config.toml
noise_aug = 0.002
n_mels = 64
inner_norm = false
patch_size = [16, 8]
adamw_lr_other_params = 0.0022
ema_decay = 0.999
Rows from block 5 of a small sound classifier, named by matrix and row number. Rows with one number within an expert belong to one neuron, the router's apart. Each number is 128 + 32 x the weight over its row's rms, rounded and kept within 0 to 255. All counts start at 0. Numbers have three digits each. After the name is the row's rms in percent of the matrix's.
After each expert's rows are labels from the 100 clips, of 14848, where the router gives the expert most weight on average: "peak in band" is the frequency band that holds the peak. Only what is clearly more common there than usual is listed. The data: acted Russian speech (Dusha). In brackets: how many of the 100, against the usual share in percent.
# router: slot weights (model.blocks.5.mlp.router.weight, 32x160, trained with AdamW), inputs 0-79
# up: expert up (model.blocks.5.mlp.up, 16x160x160), inputs 0-79
# down: expert down (model.blocks.5.mlp.down, 16x160x160, transposed), outputs 0-79

# expert 1
router.2 105:100125138125147151091089089151135146176104096146104164144205159104095161202125143114146113155140095107132122118190134129086038115113205120148137165112125159135108134114133127149070114167112130125175122145097126112109088106204153158070123156
router.3 114:131064155095147172108066106151164118123117065159145149155129036074142090143123127157099144073132116106099158157155113145136132142179143122116158159090174072108082141137175123095176099157099177117139133161064136098115142103099104145196127138
up.0 093:120159135103149056094170132084101106133084145155132079148106183144123068096066110154159122129109158135079108028172182091119103094144079123141142090135124094200133160090145153121132120092128164110097132104114155100143176128134103108121109091
down.0 092:142139108168125169039136078066181182073117146125097181094138161153170094103136121103172134085092106166209152116121175103090141112125102103132099096135114132148116097136115118143035093136144167062161106098061209126076085105161101117182092162
up.1 100:113043069129119173144098166125146164203155119099074124112131157174170086124141104143102109119112133121141096089102184175097136142176159094120155123130142109182102156110139143135154184148109149134134082067179150089187095130105180131112080142
down.1 104:144225184124140119048173096166164146097095195121127125164151113082060175064156133092091125130157122119085168120141090189179101154134205153177129096125132134133180115095147086135112192138077133121099113116121103101133167077107139182163131174
up.2 093:191142120154122074083178108055162168116119140118145068062156123130134103153093142163139104079141079144149155162088134108076097160159165094182134098115076178104129144144085068182088120143155080145129129061088148136089113144124151154149069094
down.2 095:127170140145115102151096133089168108171106143159095150088134145145097110097142117072110130133157163124170129139255099178153173104096147116129146151078154125120145131103109171102128154071074093097130149148127095154173180114127050093162171104
up.3 093:201148148158172130210120145123086136082137096191171191179151120151156145176224123106110101132153132192120108139151118117101141125078094126157095089128140160161144139086106115092119140212135183142165161146173093082134111149093128146136114144
down.3 093:136105149150090175113089137140075159168092183095098116138141158107125155157123100136104170121084180135070104103093119145097128141099116112116112151121114107090093135153087108101165049126187094085186084079140145117168161151147102144131128111
up.4 105:173102099146100177074179095108058144076140108197128138149147145122112143107072114127139098144114135157111122188177108137123153199189157160128131155152160106151146188152150144158100116116123134068137110171161101119097147072191132183123103103
down.4 099:110151118131109128148132141191093140118186060179122073145117154116129102136156095094172124122146066127160087127156140126146117151078059110108138131096149209109158153156155085180188079142146142145079174108106142128126109132109114093171119103
up.5 110:132122137093081135086169077131098144103186107074162084129111123117162094083107091137120109223193125122135147127188117095165157171167181140130112145152118163029113160161160140157199117083110089131114150165101076079130168133113103135124087152
down.5 106:161137144109184180104125172134200126126109116195135083114165141052126123157097156127158186129129158151102107109124143172135087135112142133090153129107167159066152104120112114132034124122173122137165146169136158115134121095161144114139125098
up.6 100:116159162115065197172137173108185131139163141045079184095116148080162180124103141144124132106165118154143116123101145110148119175151100127109199122111139099159103090116137065157083138112115161109118112141139143118158090086107154184203145128
down.6 096:114178108112105107153151138114122131133109204121093193204151118085154095170131123046118125093095126129185116106168141237173138151116176167076103079140148135176135132111160102106178146181116131153180132124133130142152152129183148127133147146
up.7 071:070116101108170130138089160098196134098129112109145121096102143165099096196054167102099182146118135127109098128101115134149129120118195080112081134097132086091121069132157166160088146130140132157072204103128125166102147143105125100131130100
down.7 072:108149177125201154172147103103171165168124062150132147063163119088156162149169147134145142109079148093093134134170156106172117101120140106133180107173175166168103160098100130119152119123104076110099143090148152132130117108085165047192106156
peak in band: 250 to 500 Hz (98 vs 25)

# expert 9
router.18 091:155134166165108106116164157161146135154134113138074158155146113096157132164159207175170088128127098138129109108176107147179133150190174149114156130143092128120159117130069099113081125086125159204104176173121141196108148114169116153148181202
router.19 101:119117117163141087041139109115158181143150090079124072127147109129045155093133132074096117118105132124099095127114162093177076162157103121105112076115126184106138088132059106163105153168143058092143076091100118087132131168113138104115096193
up.0 088:198120072087181148148136093121157095164135126131165120166108106084114127121118124182136146102136089069172100136079140089071080127107134100121115127095121109148123169115091185046135042135172201099111111111139135140090175147119165155148129165
down.0 094:108158132090139137091108056133087118114127107098095152132168105145129112150127148115117080142139136142126121137092176102118077188127095109105193122187195133094145095108162138078101147140180125183078149168151125126122097126144131095154141151
up.1 101:110145176118111108102151144136113110109147053110169133144074173118117128110140103109110120136119132136175068119178118177149117096174105159116152106111128094096116128132142088138098088128128136145172194170076115135138119177147124093050121157
down.1 098:134113140115109174077127175107083088111121191151145113129136155125157095116167123191157136117103110085137130146067174153135105093104176127143095198134162135157100116122156188144083105123134127120138085124101172089163203142117149154104149162
up.2 101:109095147105089095150096095133121077160137193160141192146185108106093094100097103131101106118198138077132198148078097134126137100109192164113120124150108181131127134139104122116093107140117108170159139140114105101108171135134094191091149161
down.2 106:141153116166065130102049193098086126067143146139162133133155132152147101186138171160117127140108125124049149081122108078117151137089080131077100134147148075140123129128150144084137116178111192122114122080119141133122142097128152129099121163
up.3 097:169207168150127127105092112086175129165133102114160126096108147109113090147106141128131117187106165155149156129071140154164154143095131167142124121158110081160115120167123120133098085145128170134112136116118090110214053172144137107173053149
down.3 100:074157137098106125103162137159132169095075149099114169161125140062155115162205091128154102151098136172100171121157094150152089108142139178162113149079108215097137181154154120165122194082065125122077090161139106094054118169107136144136161101
up.4 091:078175110147124107142119155144147171109118079097141142105122178125191157116146124096108186120111115128104182089148167112110168142141153115086127145119118115110164158052052090110130139121097170059111077097138043148078201114214147097157152109
down.4 096:105117124122118109123180169114080135143176089083186169124145125130102084140106056120100109118089132153158065118075058071123056135130072181129148164117103134175134156097154095133163119122154125165139167117139110125179127141143092148161131164
up.5 098:115116145124086070088145065143225105130102127117038148063119135141085080155146112136158160147193127112108099102156146157155123157120127090135100078160113136165142145148089165102114111100149167116086134102154144096040128132168158118142118124
down.5 093:143117081109101147138171114102144165125242119144063122129169092162115130124120177045177101114134116093091112126141144113130127160132083125130102146123110143160100090140156151188048146149139133142168159181103101211162162132116124085123164086
up.6 096:131201154133085121061099108163103178182151131172158083127061100108133147149131144095121136155159125130122066183137151191132167086104098194111155120169116133131217081162109096086095128212126067130148155170151123128151092126109164128176166175
down.6 101:095122176115134150076171187167127118134067160164101128113066110123153077168104093140155119218164112144111124140090112147129124126138121130086113129155130053122118134170171138131232166113122119091084134073150131146081107140137149104112111183
up.7 107:074123109054115091101151112097078160119150121095078158155188139129132113139119101138124188150080141152121060141148131103167156146092187140125145092041157119092106162101192103163097150138106166117159138112149106064122155104087122135137130153
down.7 097:139065118163155118131079112090117078137141125096121105100133159203094123101101168157084156155100149137146108097114120092119162174173121106115126064115091133095157152154112117072158081092137127138144107100120109196164115139110085169179151131
peak in band: 1000 to 2000 Hz (84 vs 25)

# expert 7
router.14 104:141097157155189097140160127151123104145182125165145143152130195078119084202137143201147132162157145134134159144090131142133105130139119181133140134173188147144097146112119131150188169085171103178195156159170127129144084153119140098105052110
router.15 097:113105124160198119088121108127145159134162156149104188175083107169122088165134160136138124161080131092150066076163107146208106098158180153069132128093167092124132063142117160136122146147106126170144088115073091101116069115173163078098109095
up.0 097:147098083121100138078062140102112076167116170128102136063130148102116146181142138181121107166150115116125135148039164114109127132152164100136125112073126147110117173087089153127205151175113121139144087121190090119169104147151049121131084146
down.0 103:152169120147113171119118173158149089110159205095130099075103092135115124122141119099109164099172103143149150125162137103134118073102141087188156157135118130112110165219170129133169117195103142126086155145132135130139131114096094084127133146
up.1 107:093188120103126131170084088183132074093104161130144129104178146120077093148136120152168116138088188120138120173121095190089106119158135139146120107160143152127087079106095147138128111215122142133100196168176114154128125103100149094114127096
down.1 107:157135084134116167158177089099141138139187130128118157171184158160053158132098156041101074104109110136103133103148153145130129122140185110142115153134074111116130135221160098111109141085115100135135099172084099185082119164161129144141089142
up.2 089:090189090169112157099144118146163147152087043113125119080171093155095128183109161098081146118099117110106102120124114078162145102154138187134154151143159072176149067144109130110214119169137078131126140145110124153154154089084116137144117107
down.2 099:108081151152144162099097120155121178128160158160124123135138174201081098183117084136148148088114221145103155172160142150135180095129051095173156179135119167129125127165155138153125132113194139072108129104131102100179087143177148125183165119
up.3 110:134111088124127164095110132126097077131086108177076051086173176172096117172139145141164085186094106128107070171125191092083124138100111147129128150080125110087102099116113096127131097098131144148152141158154086144088099125159175119122160141
down.3 111:114182209098180125153099189118153117149131144093114076089150125087110139125126106132129151126127182108106128140181100157134129056095132149114067120140146130144190103120189087137097146135101155125077162102136157136156150144074093131106079177
up.4 099:119104120107122102098220148120144110130101093153125053099147111129132101137169082173145152135118166115140148023128122126145119126118118131151146129122124103156079182124092118134176096156102164133119127072085065174113099118136118118165126103
down.4 089:142139138050167127123093120117121125108103111099172103044089110092134091088146096117147140118125137116142123150129131094148102180092094141108210097117132172179168181183120140167137131158163041126128102114128103077215168114192178152135056111
up.5 098:086117194124104134107085133097221121137128085129096145163139141101141103111101098101123168099116095119114087086132154078123186124152112160074086145119105153164082186116154111087132096157128127073110117151034124136161160185102114103134114113
down.5 097:071173148176106127137174130172165182109142082125108167099131126149071166155158146174110177130153136146154153103088116121203140122127162126143108093107123138142167151058098141141118122136076062101228151134137125088182162192110111127151158180
up.6 089:082087185097102117156097114134136188157143125046172155079126102099096154126156177164109147149200144116116136136128148151103168131118191114093118182124048164134144171173122127094131142071140136115143168122120128126205087137113115134103116115
down.6 091:144209087150143064184165095093103157086110153182119156107150182125121120110141112110107114121141142085136143117133115130162152083118139103121132123118103145129168129122122211132123107099105144117173164112128070104080166150116087131137172076
up.7 090:100167140114102096057164108165096137152108149139114075106151109128164137139146151120130140101034137110103143109123078094125159096178113135114153115083107092135150138140208120143104073090130125126077153166141100112069106087129081133151105122
down.7 091:140179147059084161181054162160156138091125104116095108160121134170135152132152146109105155107138142092121153170177134086111146115151179128112139124106114141141134103117134119160079132122120115123102110137186123111109148128102158116076108147
peak in band: 250 to 500 Hz (90 vs 25)

# expert 8
router.16 094:121094117155145149087125147098118085102094090083054103177136124139086095131156079102143110101072135153115069080097117127132159044103140127151111130102118087095103116150154135112155161138114127084118102029108138062165128061109161057114159137
router.17 095:138076091174163133144120105121134157119159113093115117206077111145087124169122207092177136139148120134098121074184115117204134108129190150080163086148146173139104119057109157175103099153140155090142110069121173088127074098167140116073097113
up.0 090:098130133152066080148093162138106098148134172101138101134138128110114118164135151148092146118139198165100120097187126131142120091165147139108159110148069105059078128114129118182062169121150071090102090131143078117099124158139190149098107099
down.0 100:112155136087202082162159173207118128153134106197102135089171113134104147190144109092103112084123129148121097171179134150069167165181117102072128111129095175148151125135122158117135145107168111170166103137082168122112122153168092107118078125
up.1 094:127101044085134100083147136134107061132149071161120123146157111120101113113134168112113115136135134136169177088088097161145065133113079140169115187187114095115141123153067107156103147205132174083131112087159187129127127125142129129189092139
down.1 105:155118141124115123141187062105165104111147179103081120156132146092062139131097058050147131152115149155116108107073109136089187118098125111143126128139150123110144125177171123097145123082081129085161166096110108135111121158207114171165182180
up.2 103:119088152082136112120109111130091150140112099185129213128127082142133129125125120145108191171150134123150134089047075174156167113161073155093098157106129101181128115147090117188114128165139191151163082141097075117133155110128121135085129103
down.2 105:165124155092076129087138098114107100158161142077120103106181115117097155162169105101167083115128176060101168110052070079127142109176204171099126141153066112086096165115068171115121088151121103152167134178115110112173138136102094128174186137
up.3 105:153151143123082140097141172094145169096091137100109173137094144189170140110118187105143078151126124134118136133093078117165116166176155077140103086126104131140118140179071133129140088145169135114106146149164151137184141171117074112124081150
down.3 103:091118116116135130089142185082132181114085079065147096157088117091129108095125102165091156095102159112197136127129127141140133119196144122131083135176117157087136178119138090115201102116112101136119166095099122166090143075139158133122130114
up.4 109:109118138150128141089116151142145120148110081137099105120112096106058096149109219115140146082135159142076173124112132156184084182107117179164155084121128114123098142152082139111106137131135071051097137089127127169222093128111126112162133123
down.4 105:154145152139120132104115165199127146183170126163074115148165152162162130133162123169148110137169118143160081205093134162066108115107132156108111142078082119139120087172110146138139114180120173106227177092116120127173092108117134111106124108
up.5 117:153142066114170140140157074138141119125108119182096093120173127106121152167097130147147073086108138108212094175099097121168182130126105121140078102131125118160096102160154114144063102080124141110157109180159119114153090152160122150121174138
down.5 114:183090099112152177137103178144141143167172107166125106131159176160126117141102128162176154079160145147088077099051087070156108184130075110141094131118142123163075060108124078113088073138095094163122081143138096155126154131081131159169158101
up.6 110:158165141129103113096096131134152133149144119132155146147140153140192141177102146107094156187105153130164145041144072168077140146135188130108156110168118164144091129195137127127091123165186134079067190099109117085117144119065157131118112149
down.6 102:102140079085149112151121104132219102133149179156095137122131133088109129113093135191107129102122161134123127096059180123138103123134152164145117121166157143156103144103098148150151153074199130102179127066142125143118118165172145129154130129
up.7 093:126102141160130101116147060115126163120119181148119154117076111118109131107159116055112126121212121160114182131099098118197133160155126120080151099149109089197116115119133114133161111166107122160184204107126122112161126127139106158096163156
down.7 097:103127180132150129146143185121159095129110132042131060151171114170144168151158166153157119153094096091125157184070153160123143102140150131123156170130082185135109168116157124159122124097148083120186173142140107145131151150142137047094103100
peak in band: 1000 to 2000 Hz (55 vs 25)

# expert 11
router.22 097:085147108079073112120175048102183151110089123153132088126088135118146151122081121069108130144137078088074100088155109120207152148098113111075073053114080192124106109129146143111107061136161150090087133162155093118117124124120109129110150101
router.23 085:185076127179141165065156114140160136151155162123149135222128161147128150115143137086218160186098126192123087144189153155148119101151175155107137134148158119121126125116110150109123103156110124138109122101060171051144134118126116134146124120
up.0 112:154090075109172124174122144127134180091100138126108104099124070098154137151139106140135144051070085134053073071128195170204137133106169095108178075091146168136085099126141080089107180145134099169155160092135142093097121092145122129205086121
down.0 099:104120153141101147146108133071064127125129117131129142136098135193128098127080074085094140131145112061181119155114150194075117122115132173127155116055121137136186095177171165150108118126137179150118091165087184131157191140167228131139121122
up.1 088:191108122172117145132178150122195060104180143123095093116051152112127157103117141118154152174132127183135092161113154180156093144092117131129131152108149168178095100103162107113130107152110113156134161118090125075142148099075073142149160176
down.1 094:155116123081143074172041121123143118162085102159164098144124085130095170150142159105096095118130067160108091092164204117106096066157133124121131162166145087101133117155178146080119177106109155089135099155141137089102106124113136105101124120
up.2 100:090088160128106154164092131144094116124175078193056099122124162091111136133139189099129062149106146129144183199138095116101138149060078121133073110171098181168135138145165203111157198179151107105167120125135101188105110125102132103199091061
down.2 096:137154130095146101144174085113121082098120140146155173139184135119184159132150134064158124095174134194107114154106164147116080161129138137120103089117165068137059066113147182127072129126066187111071121093121164116139119110137114056112140088
up.3 109:166132153129100114113161081166147099107156145102156105127148098130119158124135127152092102181126128120106142113147132179127067112131107096129152109107128112085072156168162159095150155134118153131135170119136067115163140172081099123160137119
down.3 102:079105073110129086144088196100077119169155139121135119122111148129176116136111112103175081110175086109108097153187096166095102187104132160103118160116112125125140127127144127137099095074133046164130097122125144150094170107098133113127112106
up.4 097:105113094097049137189066166118141113185139138116103110159186109162123111195129144153142111158119112159136067172165144105072122179149137086121178147145108097130126137172137122120150144118138115196118102162165083106095134096121163104166174078
down.4 096:106103155150127104077097141087136151136137114187131147134134117141141062074071163093094178132118144145134132143115127107138133169158177151079108171124074124155153094117132110160156152188121157151106127117136143087136082126166155112187100163
up.5 110:118048123163138161129116112105131092130084108120078130110035181131107154143115139114107105077113053089138096167122108049130093125146146140137150126146140184100120158111150133186143090201083083142169108111103136138152063156132119136161155138
down.5 101:071111114126136129125106146136140128096110030138111100161162123106143123084129165109097133062187134040128145115135141134087127112088113129106082112147110097169137119151089140140169143141092191139159167117109084110154101108129141131097096140
up.6 093:152169193137141080046164162125094090149159137070160153092185173151208168139068125068131131140172120085137129161149113208121088125113160085146079143097128105100207115125115170126102163160123061167117110151035163119153159156136139112159079085
down.6 106:163146131132100067129092096121127130170097127116091149112122126113168085058133101153155127101136117141083123113068122110109132135151159157145080141091093134122130155137129195133131130119118150138051174125084131081075104156153090111118074147
up.7 101:100179148109206155157204142100057152141153162108123167104137118132124118171109131153153136104125138124084121179137148103076101092142131133144101137154147126112141120123164094136168133115117135192132174088100169152108077149152143143202109123
down.7 101:116124116139127219122116109146140115152105141135135153155073125101142165119114161103202159117124143157164137137081134092150130183141095185112142115056118132141063106181097133145115162103132160105117123158140077119187103129125123115153114149
peak in band: 1000 to 2000 Hz (53 vs 25)

# expert 0
router.0 103:160091147159164124048104116097111122103165133088113150131125129140122107120123133097181132159097127121131113128163095120170080077152132120077124126116152196048155091111116124173118073194077091145120152122067158107111090121153124077122131129
router.1 096:057101125141122144179191162146066117154129120156113177084099075099129151171062138127084137102154105132118143086158147118134112114147111097067114153125167114124118147085172120098096085146116141103099063140125112168093192147114130105196095153
up.0 099:152139178173156128176161217151135107159142124105177164122136100156157114187141161180168172100132075108102154155075125135108133173138094162108132149060150143143197085153181137109164197109083117159150179163175123085148074093138140113127148094
down.0 107:116179127118145151125073106156099116123159083130098142103178089182085109097122094140178160111128093089136091113096110103118121130139110128152142106086117195102098098130125126087119143129118078155090229120199130138052145165178118144078166092
up.1 092:163108079104150131116099111160145134216080125224121107138182140146160139183126139131079199148162095133113117149191101070150071179137159093110173143099083121126123108095123110089113122077156074153173083098128127121115117139141119139114094134
down.1 090:093120075104153080111215145162141147044131145102186161163181118095115148142140106120149152086076174130128186166122074133112140121136108118131136085061090154113128170159155121115095149118122166160098185133129155106170131092134133112164133105
up.2 108:115147115145059142147093138130087130099161181110123183105093136198142155102165135146116150160091081147117140186102044123130111115146083123173152107115113122136178154113080126114151098112127178083131180124153105120152126125109029121168155101
down.2 107:086116147105096068202165160138180097154073071109124134143146091117144113098152080126111191131112124115093116105126073185139109112145170138152143181143198155103140141109141150078134136121108077091154170124111101120113188153116155129143161148
up.3 092:097140092140127062150104128147086139151158127084090102106149136137099164166152137113110168141135083107190056159109071138136092108148153081089165152152161138146132099072128118123116073095126105185153202169141165071094156160138125172170121108
down.3 094:124138113109134164144168119143118101148203157126074138070109164082143064114120139158153096091122155089109156085083082120122113151117155145170150149122140092179095107131080137109185100172056105101119128140098170175132127059114146145076123128
up.4 110:091108095179115139118119154092093114141130165109132130110199142143101043101127082095113163109115125156076193129135153173147184137087059114140166097088123149193099127133120136110098109087147130167144081152105110142123089106152123100141103094
down.4 110:081172144114094069173068075191102124114101107101172107191119156104145137122055145140103140143164102122171156119143119092140144151136127097125112173141082112176107109135111132068058117155116148195105108164104092158148107135128089114099156065
up.5 091:137191196175144139108182148090141147134137134148116136108173138110128053169138124109094194060128031174122089177137176125095144122135106129090080145111082138194103103142140159090152151080056126093101114102160115176159051108122085111158171167
down.5 100:135126146188152090180114096153094091135078086101072192142120105128158088146100098162145143127111171176163150171136110087121152174135075106174125137170098112119152109148110063072111096157099115127181195134108073152140179104127149131159176119
up.6 092:144110140116156125104134151179099151097168155123137128149204127050112185133109145102170140132202104165162138154110080115122100090136133112107060111122083117102117131091089103127111162158119134111180124135107090129098122177101154134111135071
down.6 101:165143131129074129173164138165128144131088134087142136129114170157049140132147157120087035156097151145139095128158099104157084187166139122124133172181140142161107136054144147191177134088142091138112102178151118120198166110163165123173089142
up.7 101:136155140165103159176157130202156083077133114126100100164207136153099082141061124141080089119156166112108148148105130081165148151108157151124117163150146096096216142164162122079113137130087142079098093146131117122122147108112113148119142096
down.7 103:145138166134164122102109191066091132117139125169151056121174149159171103115113141118123107153136109061201089097116124114116126160138137178138160175109164202095142101128136050204154146130101087095084099135147125162171155150198110115209087155
peak in band: 2000 to 4000 Hz (50 vs 25)

# expert 2
router.4 098:141070108155195108075161106110121120100197155137162133148094139116094116149094165147182146151140119133084111087212131153158104078194154131068075109092102217133087164110167152105109090122118122104145116043141139138150067169101143122130101125
router.5 105:115188146181158117105144074128112075073135188144119139100107111191186130106124088131166104086062118075105087103120144120173155129142097183166142185147118111111107147152096091111110165133115141193114111094103103094157123129123172124109097076
up.0 103:125157222135168158075183124105167120126141068107095155142198113159142040062130157082125115109127186141154137158142134179123105124165119154182145121115180097129113153152103119139076133096145120120146122177106170107079096128083160136146201107
down.0 106:122131126074118155121120179123134086142142065090155159122159110118146087083134109112124173140155119195134137077082144152115131150058126191123177159110124094149133134176123123137139141174117049116109117113112150076118118148146090164101082132
up.1 088:095134143069156086152114113085142123141139149064126072144164114115178102133094069146184128087147156158146098155116068122166123166110040095105083141117169148141177165135140140166110134107105125150133109136154106135130103088115125150130233132
down.1 085:147119179179150131131130125168155245084155132216154160105125129109110118141091128152139113131157060145123149092176160104128155126181121101139138152090139148151181145118115150101107115120126107101130109201128177095126079120106196139096156106
up.2 104:069212107074093120095111118163101089151106107119141149077094193163171142135127155149090104155076130127110133152085089085159069151111116127135121160130140147148122120067090127116101100138147152153128144061156148094055144139150180138145113191
down.2 090:157110099145095205084155130225175102104102115118126127079129182121084134129188118121150067087103173169162118137141133123093109067145145163132118117102116122172081149167130144077130162103107160158059112082130132140121085161111085249136130152
up.3 097:098128220113131139143117141103156121161160077142105066119161092118116195136159076118114141111157067159114148126141169111122151152122152136125091162155106137101151096145126163124134091167054150098180073120175057132106126140167107138093103136
down.3 082:102141096102062116063121117139149185124083123171154120131133104162162110148133120084092134058157098124104100102123112080101114134131129125089106099089117188080106172111138160142125112158109151115126069154127151184162143115117192126142101127
up.4 105:111089126142172107076175124201189141121132108099066158180103111111127140116102087135103100132126174129127128125114101108172159082120071125089095086094092169110092072118154109159170197149120091140131088067143132151147128151112128168189177099
down.4 106:059093155128078099125134131090149072089102112133150094106162118096131174170106166122158110071115190127153159118143128134135130175060152128087095135101193085122190104148116172154071168162157124159164102174161133125161126163126135106065144147
up.5 093:160104155125084132120123154163170146131102091112089136133122084144111217085140115097089144111147141155128116159083139146138115152093156164115102104122150143088198107136119115133078107122160127108123134131111155068153130120171167062123079173
down.5 102:149145110136126124171110094172116127126125112104053114156139063173127096095132149155154071146049124193135136214125069085165140138103138142120122072126165162038098187159097140140165134090095184105155151111145090129131117173138177086087038160
up.6 108:188122138115108129045050148103085138100160107106143064199118159140073143124131184139153151137172072066107144045140179114123149133158157118106120114119148118119077172069164094076133152111184137136152164121126111077139138134113134152132131154
down.6 102:112112083129108101142158147114141125160132098152108111127116110118177160074107129095111094062143172087166104191153109138168123108136137113158116129110107208158193150121078115100176122072138173161181193125082150081183144085084098099121124135
up.7 096:088089080164105142170148131127126165108104099096133165124170159112173152108122103073114125118055127132129132165154087106143048145129110155136106144152139133103112165148117115091135099107043092120131066116123131163121103084071133137194067125
down.7 098:143169097156080119115195175141072109192155155089118134085155124110168042110159117133122163114134097100182160137166109102169152113139063131156200088118116081141093114155128219108105122179114144152102084078131144109159123096109130180137155058
peak in band: 250 to 500 Hz (83 vs 25)

# expert 5
router.10 101:128137149188137092205105178151134157147201169114138191180131161141084132144157137113191114212186124135145148119127137142082137165206182109117103128100124206136134157177076084152135177129132119134142116174145131179105112136168127143194195153
router.11 098:098148131172166095122133141136072130137178145116139108161134154141121161156126165124161108212142135083141094084183160144121154183204183131148144116081129195098163113161089172166153126095116094121104112178119117153162068113197158145160156127
up.0 093:081144145170173111148167111137064155135112167136090147075053134102139135225132146117142128133108108122121174183086172065098121142134086171133167138096145070155099090107130203123155113082190089138137066098144193148098126099128129111110129168
down.0 095:137139111146186182204138152115173131088150144140163131141153173147146116146134062105183133155095089086160096131089087153178111165105106148129161135090173136150112075139116177193085097156141117128129145174111163064120153099119071173126131139
up.1 106:136122107136230062113165105105142133108116112124181142175126160120184148084140126114133090132125138128184078114130121106169107185109140134131111174120171133187164136106175093144124136114182154117208115117152076120110164145175123162109079119
down.1 104:117109116116103070148122155144114063166119114117064099078175105130217168100113115108144117113165163103041204087067132083099150075113128113177102162187070157143117132110143134131126126157164091081092157151082184129168153183119080172106127115
up.2 106:135131110053076088089091158136173127127110128148147130079108183130109126218176102058121114077084063115173141133139096063096177177131178076070128130159090114131155142105124084131077107167118167122092123183074086144110113193132119174188135133
down.2 099:096110145103154113184114110148159162176163140082141140145106132135191111088089167174151106091124173099106125128122137121149065120156128137099127157127141220066101162131079097133096113127115073184138106087139158158116112145067169133108174133
up.3 106:132077187177053122104153153146139071140119141149116131171140138110174060149100161166092105140135126143153181164099162090151157162102154061095165091148164104133145165114095151102179097107116145135136163096186194112089165127091134131139152152
down.3 103:140175146117121095137163183106124179154111138094127128037187103074121137130102078131067082147129121180123167074177141088162067163129135159113125138177128135123105106106155182135143083152106154132182129107104135134093108092131182081157088091
up.4 101:108130107164131189050085153132112085090115133104126117137158153070088111197104086125136138105127139131161136111056082117152111113157057147138086123110122133222116129144115128167126102087141125099155056077165169151164152140141198073079087126
down.4 109:063149102132048178143146163092178092195097135157067155104168190189153176135143091098106089117134132164111089149132140145171121138138137125107130133139141119168173105117139165069167121121083128149189116153119201141143094088106094120129142123
up.5 096:136166125087141086152131129125175120113103130143160121101149114193139076073139132055158113104087095130097133141078109162125084109149136185135115121172134152119133152117097134128110185116119158162110145157097174091111167090099177196096153123
down.5 095:128088162103110133143164116135063152150117137107132127152136131128040128182118121136126179145158104134166134157058093117111132174116111124129186115132148151071144074114092158154115072197164055128115158102083154084165138092132147056133156097
up.6 100:084121136138099059108132060086184165090097107105091137165142061105146142113117169103097137117124086137137171171142135125126129163089135135200146118052106125126155129107125081080102085116049115143092137088101146139165177111110168102148109102
down.6 109:158121141148107196123127151146099177151134195121171115171075160129166159183122085130117125108104146070089176092090115122154128149127160133180165147178131135102146177150136156153119136132100128115144182149112131149124171179093156171163170087
up.7 109:131114166148160070120065150084144153117171106172128138103091103149160097188147141165201127156088129145159118132177155127156160122130124050121152151135181070124153105136125077167093146134109153208113141127131100114120158134123097135108151116
down.7 107:168131135095128146142156125081139136126144094068174183163123156140254092119188108139138058145143156110093121071106120124138095165083150086141103137084078064092164110108166101104149131147114168108146122158136131113161143104103078113117169148
peak in band: 250 to 500 Hz (68 vs 25)